Weights of a small contrastive audio-text model.
Model: log mel input, encoder arch swin, encoder patch size [4, 4], encoder widths [48, 96, 192], text encoder width 128, text encoder layers 7.
Training: soap at rate 0.0036, batches of 256.
Data: trained on synthesized solo parts of chorales (CocoChorales), 70.8 epochs.
Rows from block 2 of the text encoder, named by matrix and row number. Rows with one number belong to one neuron. Each number is 500 + 40 x the weight over its row's rms, rounded and kept within 0 to 999. All counts start at 0. Numbers have three digits each. After the name is the row's rms in percent of the matrix's.
# fc1: MLP up (text_encoder.blocks.2.mlp.fc1.weight, 256x128), inputs 0-127
# fc2: MLP down (text_encoder.blocks.2.mlp.fc2.weight, 128x256, transposed), outputs 0-127
fc1.102 090:394490497518463479514588578517480504535522458471458467448536430495490502501413449523543504531499506570512479509465524446489497524474538472501504475512475515519535415478547522493434511498475497471507537418513495532488445466579560452445545523521518494488536482456529452532503564444521573493416498505551481482478462497473538583537491411508469482530523492427481564571494522563481485444442
fc2.102 089:490515546501549479516432521562492550528493456455487522553472461485465487445533455550469439497481487407456597504517532431540464509475511562453437611529511490471484574502514575537469513566414519481530548477438520494479504521516550501451537494567543501490487496420514535479548388537547509486515461500462475492534490495485491500515557519459456497464506457496490518484501575487574525541547
fc1.103 075:442523518541552518517480454494520439486507496501413548450525486430583489491513514450501478543551539498448472462453488460462456493467442495505468522501479479489501555476502531520529548515453460472506488391542522533504552381495553485441508543516460485491567400462444468533500525469523591510540459458514502510572544570519528479520548464479534451465529550532523532510588544517494530547486
fc2.103 093:422469524479495515514495511503420498506456441546555504515494486542533506542467489502474528504431431491550534512574487490516509498413518511467481487549445493549528504462495494562426469471523410437523463518550481519444591477475587550566487509508513475506444484480534479554526476538520547510497499509491463459411532501526512517514493420556447544510484500555458513512519452470474378498590
fc1.104 063:451465572530510430530509532459525508595490428505471487527571425484545527546468503486482542524517456638501467576431487496488475494484530440580476550426467471503499463469506536542503491506506528462518524454506509535475495409566514493479485520477494504523613475471516543481599540461499533518513535467511473492495503515491491532504505444477469450492546463476539531495496493532423535461415
fc2.104 065:532575453543524490479488475439412486426463531494535491459513473509466502411481514568508518547478456476546530453561545464508545522521485514554543544518499519535488512405462454475471510475483561535467486473540529432553510486505485528500518503587549495493446448485459449510551459464518480516564501519426461566463532511476456489409459511572561541435499597483450492492466484523527554516513
fc1.105 090:486483495481472456551472525489471603497408477449467430550492482441547485433502499557499479488461427549509545516462504556461536492536523438508526475498478563528505504482481536570462542467545512490542519488489509508506509461544526467466486488403463433473512504559476405561556494497530573472497455505521498537406544501448482532530466434571514537536498512495497522609520501567472535469503
fc2.105 083:540529455441557512427470510516543514502515447433460497469517461539503515526525516496514511537546545505536503438542548514552508540557569463467479535473482492502462491513474505503537444514455471442435461473486558465445510498466517458414503429499512571532439539409490521514533477522558587453513511511525530494576520472495489521503593502495537477500506470473429488371443488528438557555495
fc1.106 057:399556580529537489510543508454486524533474500492471472520568394464558443493434442499516526529490446461463447546458506539463447510552496457493450492475454520534476504432553520530481498495528508529522475477481451460502512461531503474525522494478494512561572483525495440519587561464556537493544560497519476521419598512451491484454486440497536461506523515502436528566509510431452520498426
fc2.106 055:590520497478460516506479520457526530491524450464561537429492482503441464463522497562580473463457460489464471435511510462453486432496484579464483469498502534528541490533528483512503499438453559520458486540486422459526526557568489510529535528545502413528560542578430567431563503543532533531492459518490527464478491471544456549489499486529490576589459452507496511514432435512533470514472
fc1.107 067:438475575509516421505556475439545501500456487472503534554554416473526483457474500487458523542533517501478513480494494451511525450507480458505570530517491559521525538459463478580470482481514494528515530438498531508505436502565517419523514579451523536527508472504499408469536561468541548546492467447552482524409515472390516539576503494473485533527549521500474552526457537531452438473424
fc2.107 072:529516496480449553497489453458529461466512547596534525504513463550510506503525533506530525483536541505501417513504521541454526556445413496491497464448483481547520546538452575483457532535548519437410531482480514564439543472536444480425433487520565567506471480565556457490535465529566512483497571442503429510474492512486558455525446442472495490476563445489463525495540487442496542452471
fc1.108 064:470480527595507459520457527472458553607493477473491435539558439469565503569435512562493523506495489512475537524453504468459458552457479459532550456472446526476513556483527504543496460459495544483487468525459518514472464488586568418511526441456464518497524409516460470476519531523527531513435539433581439569444506480447537513479481448532457467535487515454537525497502458515446502492466
fc2.108 072:479497476430516528571492483475478548490606529513483581506506428548499483527473438531439500500448476472522573521507435534533505517410508504499499499483397473497499505501446461460566514439495469561540505504507515483535485457467464489519576534486560489492467442522539491525477482476420566479507492601491468538552458452506565526552534492563554489448454500514452554497530536564452454496491
fc1.109 165:539478528429488472539444501442513521514501480515390515468510483454502461489491533513482485508597442499503575474462540573526560495540585459480508561511447571504405518495479526498526499510531485495589496492546527471497512506508529530529507455443458457457508484447478402547454491553527493530491472554476468505466562556525446521552496395494536553525505501477459400518519502529490549522507
fc2.109 164:522571451501466516500463495459532585481497534535541456487454510512512486440472521477520462549485529496535513571487523464487487551462478459527537365491466550581583430538590616558500448483531493485446479484489477483472490480494477453514476490540539500558441482510533447505551535563458486477492429509462559526546461447470500514479467440471535450551485464454495548537501520504505535504554
fc1.110 169:464495538520529501585459515483513533507546500440540482496556505471472519575473435451471543454514489475591502524448437505483448477521474534544516493524579506567491570480530564440508439457486516494584482544413492503539422510523537462578513509457472454500474470508477486478486474453547475546574506493446463469529474565461523564537529513539411509517542520458497524458517508419452486548522
fc2.110 121:524467473559551529534504513484482491443568483471579509450516482542471537572469453472494536529574490497537489563426490457476596500455464542452515486577480523545535526534502467499519460416438466583537449483451530541463495546525467487527530591545559498586497523444451511486499454470478453453549547513506483474482447502445478486511545510513475461529491548491447491435517482467512469586486
fc1.111 077:456446575524466492521554510473478545557484451504481555476605466504484515503476488468546489522474541535513478506462541590494528547464497463523511416465493553516548481496476491516511451574447512495505519453500512452529432448549521499534450426487491513494590530529461453561600583499565527499460528446479450459546586499438504485466546474528474491474476498450498574526475573488489495473486
fc2.111 061:524447486472599443483440460541474519527512559509533478501454452540499512567498504518498506488457508445484549476467468531530524445505475533481545518539474487530509498528557468453550524521548466486536420500501620446525479540432469422466461563476535520571489538523493494471429508412493455523469462545510473518514496434481571436507559493526512509516488540559513534533452415535472503553424
fc1.112 109:508509563512561464443503478478537530488467484469500389491495490545566494540402462481460494528485492565503482511515482535505481487461544485537467528517510498614488471475432497541421522451464509507565449416536523587502488490431497477552468582484486493515509457532503465477471465557539522480540531501510490468501564512462580537500498499440425503564545452483561503468544416480508511517438
fc2.112 124:546442561475501463484545478533566493537489547531537448516477497598481552504562552455471584506447507473536550490495473410495504525498454532534453430462473483503486457569471504462572447512502411546529495581475511495473496431497479485478458552492456508480568446530514502513498544533524523509465523566471445428416492491444517481504469525509486469541522470579489502480540450505539595481479
fc1.113 072:472474589488513507529514498458454566546410461410468485474538461475547486503434506434446527576470512561489497529455485457480564504473492475574457505424509481524464565419506489541512502451456577514474501428456494548446400493450509523549445468504505521492608510499487448540455550456551447531467542490479488485447507485502530496518514463520439485534510488501503509461459487558512513478505
fc2.113 077:500513478448498496486482455528495512469540559498481522472564506443447461544457502483448491431531546516526520416423470474543508544496451529520456492599459464563492481551476454527517493541438463477489506485506577496533521495491486522532526537468468588504412466460528527543584437550484448555472463503536468525522522511428531454514493452503478466466473487571495530577573603465467530523483
fc1.114 091:443509561511486499502469511439498555493544469521435476489555491473569522540426499512452553504452404571472474556467444503508458570495491466590465532455491468449528524464539556504470506539499506483538481498525510451486485440495490483528477486460516535523562499469565471564487616511564550510500533453503477515482527471438557551489477453547490544571564539468446530445515486436478479535440
fc2.114 090:566480527459524416545442409532544433563514509563536524601513522503518473494527529514519554473492542463470578505468423554550492438482477534416580478476481474517494554530510504516508544455451522535486471504489568437527519543487484486431550478520489559502464476452525508517521454498462537487433535513502455500485486457561506494563550468483497433558520464505457516512434539568510534477549
fc1.115 067:421538592468479484490494471478496473482448460494528436542587482522563433525428524498499500534452483496501450531470506463441438557479464451551542469444493504574493534471468464504502540522522473498514465431447430529441491467603561513510498548448468478552505470495466514525574535501550550491455511520561468602459490467435440482540486452519444460528463491487525518469442471485493500495505
fc2.115 062:451480507532519501489491494511512552553524462464438469462468542472519469464531469498472559465473482491485442518454525505528475454510486511534447484487507498495553493490517606443445476464530515430428553567557535451495504508487465502540517583500572409470485475633543533457498503429469533479484495519529539480444529538561510445479528570535545463428451452520568509466502492504563555471533
fc1.116 049:459452525483461517546417420485569500477488515475425551532613529484550477457435551532525559528495517529469482501493436503464546475419464471498523452457483563462529532499469466554436497458520507462541487507480498496526488519543532443523441445538512490530533436539490424505458476489556545476470519508554407442537467542459524535508569524521490511500437494506506565486553530569483453475479
fc2.116 056:441450451483486510546461490603448547508574485475514495524519482455425497489496521426505465537488504484564578449476484556492482505457527474454504493487486492496471469473453536424476497531561619476467500516525467582561447522496490529464532460530498533499566493565492500541548502472520488482525556581457513571395470547528505425505564426561460537515508483493526508500468463472500479499508
fc1.117 107:478471529550497523509559569475484509480560465496541504483544477453548423495480493482497573481486537477563466469496535504479510573492512502548493543461475574588359544633500509510503525530528436427454446424513523480495518542490526502475485535490478539496501534533539512547463526454520465489492547488548554508481494485436560494447513474513554580481535485467481570549469532510506472449475
fc2.117 117:489512538514565517452527513475534512506439543477462521501529570475513515397475565401484553534498534535477561546429435509470462537508536458523497486534504476517496534601437461511450513527527489489459484527426473428530506509484525482444510484552520471498585516551505544523471486498467514429507432449538541506506517518478464502571513553514486521456529543549411505493564427486541531414499
fc1.118 080:525542535438474437514533529428455491530531475459493486497539422476570445516479485529525464490581531621508473550497483519488562537476534504492481504475532464457480515504495573555521497506442520519544458444477556492493531436540511492461485484473515479514504507476386461537485529506530492538512495390529479509463545479385523562518467527543502511505481441480405487557517553459464473462536
fc2.118 074:525396452526462642461446480528530457414470524490511491501523503453484571507557556501512481504498543493516494479509513391416468498474500479449475477476469520487511518525545485425559416533516485412455493466507506485432506473489417446525482505538446488414452544500533450470523493494449483446493512492469482500546539478537490482425500517393477521508513552509498524502506484482513469495500
fc1.119 075:433507552435471491468503555481478503554378393501524446578559452494527528495489492513532526472448489600559493538470521465508465539479507481554544494500540512522451528501493533534438499470471473492557497436486466516519440435550494410506501555528500498553535472508519513527511523427528554564532562475525515461492521535521567533457495452520534455528482505446523466483446479471411505512455
fc2.119 082:553450396516501549509439536523495573485519572514528514504529551508516485538415542536511470468466478464452523519501493536460547451425456437483498492482512501486538502498571523531466567554463532462459449444496440459446505475504552541429490468510477504501500495421536493525508558481524473523495443444489494566536516484547445475470513531546469575425535527571495544521512467565497584465560
fc1.120 090:446521541471510475483513462482552503544489480508473439483582464513511573599467514514510517602471543520550536501420449458550472498531517442538461512466442496525518528473540501603451562453516531493505464463472480476526505378547485529548483465498461511502512485481533428576518551500501566524507542460530464485486527503391503516481483487491503559535569459473533503435553551520502506506504
fc2.120 085:506473526455497486524504555497429429450471486512478510551501456503570509448532529516410459452499494510505484521514496532519460611568540469486495494517528555495476564518426524485551415453502476519440480521534472513456526577482477501527506543511526551544551462508433546452451461489495493497464484496471469514484560520508555472506484453568510442512464553556508451550575389464505590461492
fc1.121 217:443493521507537531597476521495539516465541511415537510515552469492486521603428433471485535438510441510588485513454475488485428516517481553554459535527631501521507543472486540474469449476471514503567455555453495546490429512544509451547504545487473447485463474475482484512483484421536492516531504497457466461555447567439469575514557511518472511500529510470476503449501519436470479515498
fc2.121 157:477505513546494489551459484445483478455563498464571488476507461487485521564492452398475516486536515503551480534492485478439435487495473531506510486552552540527530550478519545413485454472477533532537422551411499536477419573487476493535548565470572442506485524505463517426509507484469495526526546548429486487525465520428517519453495564525500467489530567521473449437531518466533457593550
fc1.122 055:469491633493494467471434519453514553538476433514458513518521417455542535526427493443497478499575464569531497531447480493513453540477495446516570511458489547511501468486420470557479517518487487473559501503455491483494519454550485480504550501486499548546568471509509472529536500497545519540504564490540493482462548527409566457489522425524416471539574491479518570476530565430526486506517
fc2.122 050:503482516543539532485523514463467498555425465479564421536522470601535479493486508586466513469459520581470465554460524417516536522509481496528488467539515478540476455511504500508471394477439470593463409551485467474465506541453484523521448490509527539467461484512558506493517473453553471460450518486510538468447397516523488556498540519473465501429499489444484501558470530521464543417497
fc1.123 058:437520586563468455495457480484529528521462446497506500554538435439587438538454501483489420469489458507514467546427478455559499461524555451494536529440514500514513559485490504587457526507521512544521515491493487525491472469539516521521501455458487578505549470484447449496582589434520489506504555467546434487412561496426533498534522456495433448537529514513474496453505449476482495469522
fc2.123 060:465468477440545597472546462490502536503515543500596548523453527484504477488524511496470423470559507512473527441494507496487519514497443493467501509537518520430543494503521389471522455517523476528553558481504465500498519442509501527473532519576543398440422432525470523596473466465510483575499481510566452507528438431567495519529469538442546505530523501444485521460491554488456529517558
fc1.124 101:450467547537450446485496579507504500498474404488461463448542570489535494480424478421458582570499556511531495542431537469537539482493506508515490542507518534569455539522493516516483453529491528470472471527523544485506518519433526472465530517455539511476576534528574439585493512417495534498470529415504520500485417516491511520487441479512479588540568477472516568509514491547452503482443
fc2.124 085:498484524463537515505496569500546566439507467495545581529421547492433566499494570540423496521535473452500448518515426486434492524517515511499468565558461469442461513488451522474462514478512493483482581433467536433507512541557518447550451531540552577536480527443422473484485475511492543477421491577519454515508514502504612492515472529497534460438500543527488525534487477470516471524534
fc1.125 069:391468522473431496465486481462489495492461445511443528444514431512517508518396519457458544504515522568587505536444518485567490530414509516562504510466504570483466499487522538553417530480516438489504489459497469489445492440555514463514478515490484552539562496493523470517582532457533520484516522437521478541462514516470533538483498417483527534496567455442498550453449497463456495432434
fc2.125 071:525595476537543474500547503531475632488502477532525498530582506432516440562538495505571492497465492466486573558523523502474571447512463502480563486505512483512441479472500518520468550567542539534552574503504514456472419523555517469557486505471523485523521494441537532513443470434509468557552515501477530481516525491524516535484406479462502502476480514441439470555462555473541456561565
fc1.126 072:442475589493478527546521441503499521566517485534513511518492453484597475504457475484475468600501504535527485516440479483487507435434529447489618483404527473536477501488487483474473472483451501492522437426501529485475453453539510474437484519457493498538564445530434483464535612497526524517487537484532494523494496516486574570566504448478465491511550512483524565446507471444450503525443
fc2.126 070:548559573537403531484487470477514476518482519475491444527484467432496544513511521553542470433466516570608544490486493454500470470500445458494405471518464526456543509465491575547415500539452519495541505524521460572493542514447477544494532496523538515584507496520522603485493452493540519451486505516474547495479470497413440500580485483517530455520467524507511479462539528569506568550512
fc1.127 153:493527492485511493552486548450480527522529508508411502433426479461529474500513555519463492541562461496506538464443559567483543487570561439446513569481516554466442555455474557507510487455484515492596460485575548482510466420486567487456555494414446478462545478459504469512503538527533515535477490517476492479503562556558431495518468417468546525507458482475479447523510527492457577497485
fc2.127 117:548484502460450544481473431479488514556467548537576420543419453553507481446539563538489506503435467532499480566517490457521481523516507484572484462520462543586479448551562540513524497489507440491520486503427530555461528509519448488533478540534547508493441479560499503465518427483478503487546487491498547557546547424481568507516513573497536502457560496448449490573495495574448496512569
fc1.128 102:420465549515475491479442456492523561589425519425449475477545364450494518476375462467473513497499471537497450509467458475525438534503507482549558542432541506478461506542493456618506529514467499500526470436484530518441477417528516503520460516500527447505539518523487493526552537484572433501519545511546536513498504478516496459481519518454488482456497462469542488497539459484517525456506
fc2.128 103:518464512508460485506474494514456571474493574525575451499539495520430517468567587598462546489458547444484513552447513463513474485452489542434457534521551532526555573526505508481484483481502563488478461548521579447489534539436505506494495554517478466551541495503576483461496449470533473525438535512544406582447480489519441465479481509482487450517511519534553503478485455499565494546422
fc1.129 167:442553476527495456526493489494556485497528577438517543460459483516604496459468480502436546574533483458476450518447528522480502617496531453521529552544490573516491526409500499533402500483487476526435478469583510516528454497559550493463552477480575469529538498546443436497507473483531438483495468407493470505516544499488517511472526482518478438469498570505532484476485578497538535481502
fc2.129 229:517566531482471491386562508533494487544445511465472557482438526529517456538518476522446463544494454477524449472449502544481488519444484480498552471521499491480522517479418587494464494458425504516483533550551515461537449521507489485516536532483530516547555530487469505543469410522480453444515515514496518603527446509567477569455470558428477528490471542417454471446455561483507547513565
fc1.130 091:512538586466501481417516552463408545463495450475457533540513483502587469497470403454457492504547508500563433478491533530523449483536533449542540503492452504492519479481438453510478493479420489502523423447463513473469496457517484475520476507444463519568537470502486461514478543506597487477518511488538541470432522474470537559496534444518546505489469492583599582454486488473445483514464
fc2.130 106:500547550526547466508445490469488569537493460580527559537393442502462532514523566611480477451508479531453527457517475449457440564531498491502515472513497550513490480513518482502492485473453433476471512554508502546497584528505467488446520574582602522450483553475542557470454472495511443500469533503467488520528546511448437451545489496510507491538512496412474503483487472509526573567488
fc1.131 082:465507618499480488539488538489545514544469450504420457522571432491550518529491464534437544527501524562558495486438503522459478528493473468474434571527492466466488538462466479469434516505529516484578496444492499489485420474514504477553509511430479502470573466433491404577513504452576512506505554469549477505411537501524517515547466446464502564522535528505465565529515544499540529471523
fc2.131 085:494512472482501496463484473495479582489537609521501403449492545490578519487513534486488499505517531538504497516501484488524441458471528494524504515497572491522444498496468532557497540613450505508415517555559426471504507526468487553505472467521473483575476570439537522442498472549510419567504476520507512546511463476452576540447544464470538560508497531450467499461508543476405504422466
fc1.132 077:533443512485464522532507496450534564572464458469430443534510410429548527537485446518501432529510445447452476501454487573497477508515547376529529527494456524540538491481477503528480500533514471489571462456480547500519495426462473486490510546470507526512550474501501438554503512514592494508506586423475464461463582519489520535462475428542530482514509555485473534568530528539475540544509
fc2.132 083:474501491412519507513541504478571484475548504538489444510468556543458454480550517553487509525500491468512469546478520461440487526466487463482565533558481478475493521623434496487474468465482542537568563491461449454457507563575515460492474458541483491505514494525442531521522579565447452470552437496399539457539503515535432482575465495468486533561551472505493455507462498488571439507521
fc1.133 088:446484577506455449505462504453535513501492453466474503532580437480552515519388482508480508569522514561520498521459502473489529491487534397515511554435498533553516559477463516541486562525440485460533516461492547442455406436572561454493523500513516532505576413414470470514487572465463517527518499498533521501524531467477501568550535445451491467487541506499507578496511482470502499496463
fc2.133 084:588511498538527503519487443438538427552486537496559507494447556509559486544457525461523471517544467539502506488473469483520485445417543510484524525524468499483554472535478511468504516510484507529409459486504469468532535480481456480576402495475437480495479501446429523425574502484476588456452486508496454448451523495468457470493537529597498475521531524467483469406566559519463553478440
fc1.134 135:466527464449512455589510548448500526513515476507437489486498437442536517460469549501469489518569471506526572482477539497511558537557545426532504537472430544528448545438452530527482529499490510477586466516560496434516474477493553489551529504421416461470499492461520451548493539529579538512470500522485458473498574494511442551543506462513509554526512538451407405458487534531455495493507
fc2.134 128:548523449453423514466539459492486571514469467478544447528457497519516493486551532503510524464460446511449510500491510505501437496449438449472495487513503518550578475543481526531527539503554510407466512462545501539459560527550505454471430491524455444477486491530527442401574409577476509471480468469443574511500526502460495482536431441466546536524516521528530485536538570572545554535516
fc1.135 078:423526538547484480536531468466501482566493476501475487504572463465574488524417442499457534559517522505527541530424501476472501500457485440546529490480475578530491545419477544511451535463508521503564486445447502453510550508515522443599462492519526513481564499494453471524544516536479536496510492512575421534412483528521500549573486456554531522467522467432496537449506415528425478522473
fc2.135 092:498483475442552603474504506503472600499487535490483445534477511461500516444475494510503523444411437495504443527513509466507513491554518529509484516513530455493493467462501491523492534577505514466489492484462561478372394500575543481552544553458454469614489549502570505473538474473416525496468418417491468549493529472538510485509480481503503470518524529494504499488425511470568517504498
fc1.136 103:477509531527482496514536507426503553574514479458391519475497398443563494546432542533466547596557455521508561477469540517497504525544525438474571560472511523430495558458437508494488475489471488462536471433526510507493467431457496534502549503445438519486544556433509476533478498517487485528486501492517469474515540519550466447560508405454571484516451512498467495486515500508430478532454
fc2.136 099:521526544511463470534537460531500530418476475461487504577523518473483500449590538532488430485470512550420482572476546464479405534504470483504515505513506502565528486516482473492570449540485575481546579482525495487481507489559510488561422557548446505479508487579530470528514482506550441454526489423454495469499520528519538523424555535520454502546569497409463463469454482443551481499479
fc1.137 077:473495573535531513455494481486538463550474466464519458482461512461608505480471530442546519505491531518480438525546455463547490515489547462551538515475463498524483523483536545493508455484480547506497535461457564470473434409579497498549473503524502567449485407477452445533575506441537528493464462478480460567497532500499563547515487428499495421592475515524585523493430542536462477470470
fc2.137 069:519515487540533511483476473508475594526517492547488497535450474508530451437472470488503466548550470439506451484542488468482581439514539481460532401505433485459546506494395573411518505461474510502538532588540403546505433434504510526524505506507440566536465488512525505442541528525454429502490457522500477547583435526509499500475551473458494473460512499508536509522526504467444485432530
fc1.138 161:500513528474475480524381509455520523502508504506473511458519536585447512478473499448526438546474514464479491414536457536455501528463464479519436503515466494441457519465491507503483602534448500494534506514577436544547444532523557556469385582477496512492488491531502498541499436556521470497579428482487477555517538492571454450533473482569531514460497548443510560482492511490444475511468
fc2.138 141:535546589500495473517562534498574468514516495517470552512583512452528534510465475456462523469470561494505457503524526585520591432499537482439488534471561410453499552523483458500480514518497545543525412542541472562559493531512537561561507454517494528534504499535553537567537483526522577506485541476621508495482545527468495547523557480528481511500420497499577514545485486496504520494529
fc1.139 109:457497583461531404515436525458542550501495486467492514543545487546550533507449531444503421569502500454535492490517528539493535469493468484577443507492480501475511426495471551472467574567535492537463497524584429502617479532479576470505462539456531466479464471543498460547496458559503515516536496458462517515549489487543489493545533510594515426461442520437497547513496481444499493532498
fc2.139 107:527474599474449569538550550502548513440550554621462536532556516492521565516416511484404492459476499531457404514494514542514548475493498452465512503435484499454475514486508458477478529510503495529522519529501448530474526524464502504558542478479452594427494509491582474485559490453473530515555523567574493538502464488473512500492463479549412506446508532547484464465479487505448499491492
fc1.140 074:423424547474448472546473462475463564511475479504513504537590528550491522480424501521488497539495511554522497492465536535481463502509476505541476520440494468490410538464503529545484553497487552447508455390569432526548457515554541504510518569422501499469512504518499462523589494581570498425464503484567504492499579481539468488493436492547503547523520515519506541479471570460462560506520
fc2.140 071:455480503528545585432485482455525530558465517517498514508537495454446591464447515455494529469473512413530466508478535464509489511462491461474447543509505612553552505517484378494553489541537552531462531483535489561449581448460498467531433497493458515545420522562469458516542464427500547493498457484486465469491452514485513483436505490539540502525465526474460522486546531514448507418496
fc1.141 084:511470489532458468471444471552511494457537527556531426465537485478517432474458474499465506488462532536502482482460530508526472513532543530553539547499467422547475468421479448567399490502482483429494536452507548494458437411579507488531556553455491551426596475566510473549464536502569541507539559488532569521528473512511503461540484449532470538492544474484489500574477486470491451535486
fc2.141 100:427520528544538554498540484504582527535480490547482524450473500477504507507571497524526398545556494443492460479536498510535507496438461425559561504475461438499516559540572452514512479566498511485488558511455502516505446472530523561562446430451519510578537537431468506535558501523531428489525536525514483493505550513482481527477531591418510487543515496490542519425523491528577563518526
fc1.142 072:442479536525508469496496565470464523547496465462491523462556429491534426513482431438479551523568435554528475490450463474478496520494487424532489594541502546528528556404519512492529499491476495507560499543494489482508433492558525415470554497426493533595508454480477491489506507525578494502545522526507470415452546484419478567504473462578503518588529523465466514504523497511485475529476
fc2.142 079:457502512493532502492441454468440423445499443520481541514502495554553438515547536520499473483492437559401505578458504499492470533554504540529499461440459543468437542441408456488548454474498497491510498459464528502579490574567460530544511517514490536528556493519465555453482559516444520560535519506484490491563502475509507489439423490488475527494536522521534522474539379552533550475518
fc1.143 286:536550514475514519475562485459487509537488462404489477543584472482552438567451468471501521507484537496568504443441556472514536538497544438453462495460483535535568482586506566436471466454486473463491565404481524516461431484567503489502547473549482542489465465490603490464507557477568469489524447462507433510511541479526512457503481577490498522488496471456501497428472505517534520459549
fc2.143 175:539577522513503514445511460451477492532533483452529491522500505508489447520527493547450517522560562507611473506422519501503493542433472463474552513478497533502566502538559559486498425425492419535525574471531497510429419471469507476504517575498492526524399583567561503472477532532517470499464505537504450491459474461566543463487483550462460541444480449506532480460518504536523498430508
fc1.144 068:409525555561487497508500479443493516567498482489494473433529426521523518501432425526474502526512489473473564496445447467496527569451468474518445560498448527478437503474507532585418501484518525493483477410447460540469488479548461444498514503556493563458540521525499416555564544442512558539537557449550483520426526510439489507525504458515484469558498451459514534484463528448524494518456
fc2.144 075:564530538477529530462521515442457527527567555524560501478460458511462484487590408485534484491488480507546452508454532517481465472451516454538447550539439596507523488554460517559537451480486492559473495447444456449473524518478433489524496539479481496479523491481515569461562514544456538456522488490480476449527483447446488447495507409561445546519553551517479505581465488467488577457553
fc1.145 076:391443542514485406489505572514532472520450438437475487510521419476577518514500538537507511535502533538545482504526510506539513519461465433554503518439508452549498548517471492600493499529479488484557560448516468495456473423527497451475544439482468502504509523509513479518538588471539547495495561539529469542504511534427540535540521477596536507568570520476513540471529471448458542493468
fc2.145 085:493467504516440528445537448471516519437538488509557544489522502448421526462570481516608492484480491492535514462474528481458490498578492594572483581530490457542534482560499457466483507573513480492533461511496517508465480484484481534497506449530463535416536562561528515501610487483497516523487467476477515492504481494515495472494394487441453467560445468453478406484477541496532563438530
fc1.146 064:477440561519477493534488543426500540532445411452420469463557428437519479529424500531544480547546542501524448523429466501447514540511533432554485576498503506499443502474470506547472544506484485474523547435517501494463477451518526412491514477474498510536608469485483435512502530522573543537582518490545462515433503543507490553506510439450468502521518490449475560485513553496478516460459
fc2.146 069:523515589532496508482517453523505470467516524520514588489451518548440528474488546457530472482471471426418557432507572464500535458463518539525493486534529533537512509534486530452520499536526511532478449540464535512482475511440444506555571550601499476480402511444458522463543527528468523473429469496541565532528468464515461512443512528526548563486479522526464483511457415481509599459555
fc1.147 065:430515526528466471494519500502530531548454467501516425486517376442509503522409496462462493538494488595513449494498460459456450526522518521529503546474468534570507486465483572586435496463508485536540502470480518490469465406602530508506474489435535590517541515519521468551525516450525544490499572457569483493416466454480555549517487490532502541512507495497510507485494445517495537473426
fc2.147 060:518531529439473515517502501482439543524470496503483456472522552504530489499522468558474542530467476481462490551493475461507502560511524469559499497535473441526358518561435436478415477514569520530578513521512564585504495494496527525541521490586534470573528487529484465468458533454440560542488463474457433498467462536459526529523439514567523504531497558518515468390530455517515510526549
fc1.148 071:473478519488471495467482496432522558484480479516476509454546437448547450494405487439457513543500513560532485509492482466477438452509544437525500492490493478501468508488450506515481534535481466498487486455463469468421430411523566416455513462430534484434545427533511470503496532471554516495430498490533495457531537466425532539548584439521508478632493514556479554477483532459484466479500
fc2.148 077:518477458534503462560485463533494555440515523400496514465462497451526495470495484563514564399492478496466473508508564517542518506519505535507552483481456507501560500446439592561509467475472514560520516457569431537510519591498466500587494525515526505526531503477454515521503540542498463533550538527562526541467520491500526456444458444540500411459472511536499411519512521523429591514553
fc1.149 068:505482600541483509440506531491507534557467407476527483500499461515643482523431518457489484482501549541508455482504473492487515535526528477540547469465475544504505514500528545502456461550482485505529466458517519507495472452579542446487489472465468502471537516412420447539579483509515592450474481498559498501465485511457503545479469424435451459580545486486542600480485514543454508507474
fc2.149 066:495449492492508512447513458468519454457572532443533543490446491482475478468508529427499529515495395494484500462517548461515439476506516498516542534550441520517596489528461537501455462474476506521505506534555463480516550491429526590473516583525516490525536427534550490540463436508489465509589514510504537567480479488487480502482447510517508465493520563490498330506541569523503571503506
fc1.150 118:381517513534519460469557463446421504500445438537494520463504458513569526507433542485453460589505541528505512505542561504478463468440567559549496568463420572545467524487455525508555489459534514538492443481503455513508472445530521508583458472473472504493512467454575465537501586469553527556560505495482492459508526511453521498527567493512524486469539500508530554521546508463472508479436
fc2.150 150:497509525479494510539560491523512517512440501449504476502504445568536482463511512524508525503488553486505522436483456561505495545490497495445530456486461549562499522557495420481445534504526447463526538523506512507396508438493476511525558542482521472488547485532469367501423514527469483581524494475416452491462545540440556472525475536497467488513605481577475491436528493598463539459455
fc1.151 068:450455579468499518497496480489484509521435436549468457519518428498547469543419447485468521556485482567490475568517429529444482497522527488524512540501464498505496510457512511551465455495480500444500416459504482556513525508514563491523530472555495532521596511520424400607533521422532512473509548415523528573476535521473500504480448471540450475511466488542514508503477514390506480480481
fc2.151 074:607528485560491431494457510498470452519508571511475547524463492488470512513436518478501484451622544484451474516497512450476484539498508482510550454527615534474489551480505406504500487541501481457470503481596487520514474552548478413504509458531527509452447501534528553483530507398444501512448505486463500528471439479573551509478490518521496543453553527468467452468582488462500538487532
fc1.152 080:417454548527493448548549500475556583450463449495481473499532384498493454466467502445431501498454522517465520568496497476443530487392515434494470558536505510505473480452524474490492531467466575490514457484497506490445541452574496459505500471408482548522535461449471470509555556478570537486494527419507500540476489535547531503533505434467423469493560519514516574471477468513491527499505
fc2.152 087:572591476461450476482504412533437442555471440536491510371545504500502534454492504523459451497533534526537537479499485574509452461488535493451523449531493485580461556441506547513459533461506455529521480487471547476474529460523456505500562493486458547518539502499432517493507456464436549437543559512504539522489444457465522485470506552429555473487460493408531511538513465497443536516464
fc1.153 064:538454591603452411490441468498508491544463404470471531501617445544509497497407460489456523489553551538512468546524499533466498514515509459538568543459502471472501501458506487579454479454498448459534425465491518520491447402506533490514494496492509552481566483508462446509515520463535522566498516524574445514511524468495521513471484498538479526553466478492501564584499540501480479488496
fc2.153 061:448550484574453471489517455476493487486499470488485525541512540486501477501465449528561513481550509426475503449462568481515519428392478491518500471507471541511436510489449482474550528523476586474435506407502538510510508589533508498541456516571544565498508456531477510536508552480397492536505512498516481483519460521527488494540475391556473495447563539447535490458493515526403495431456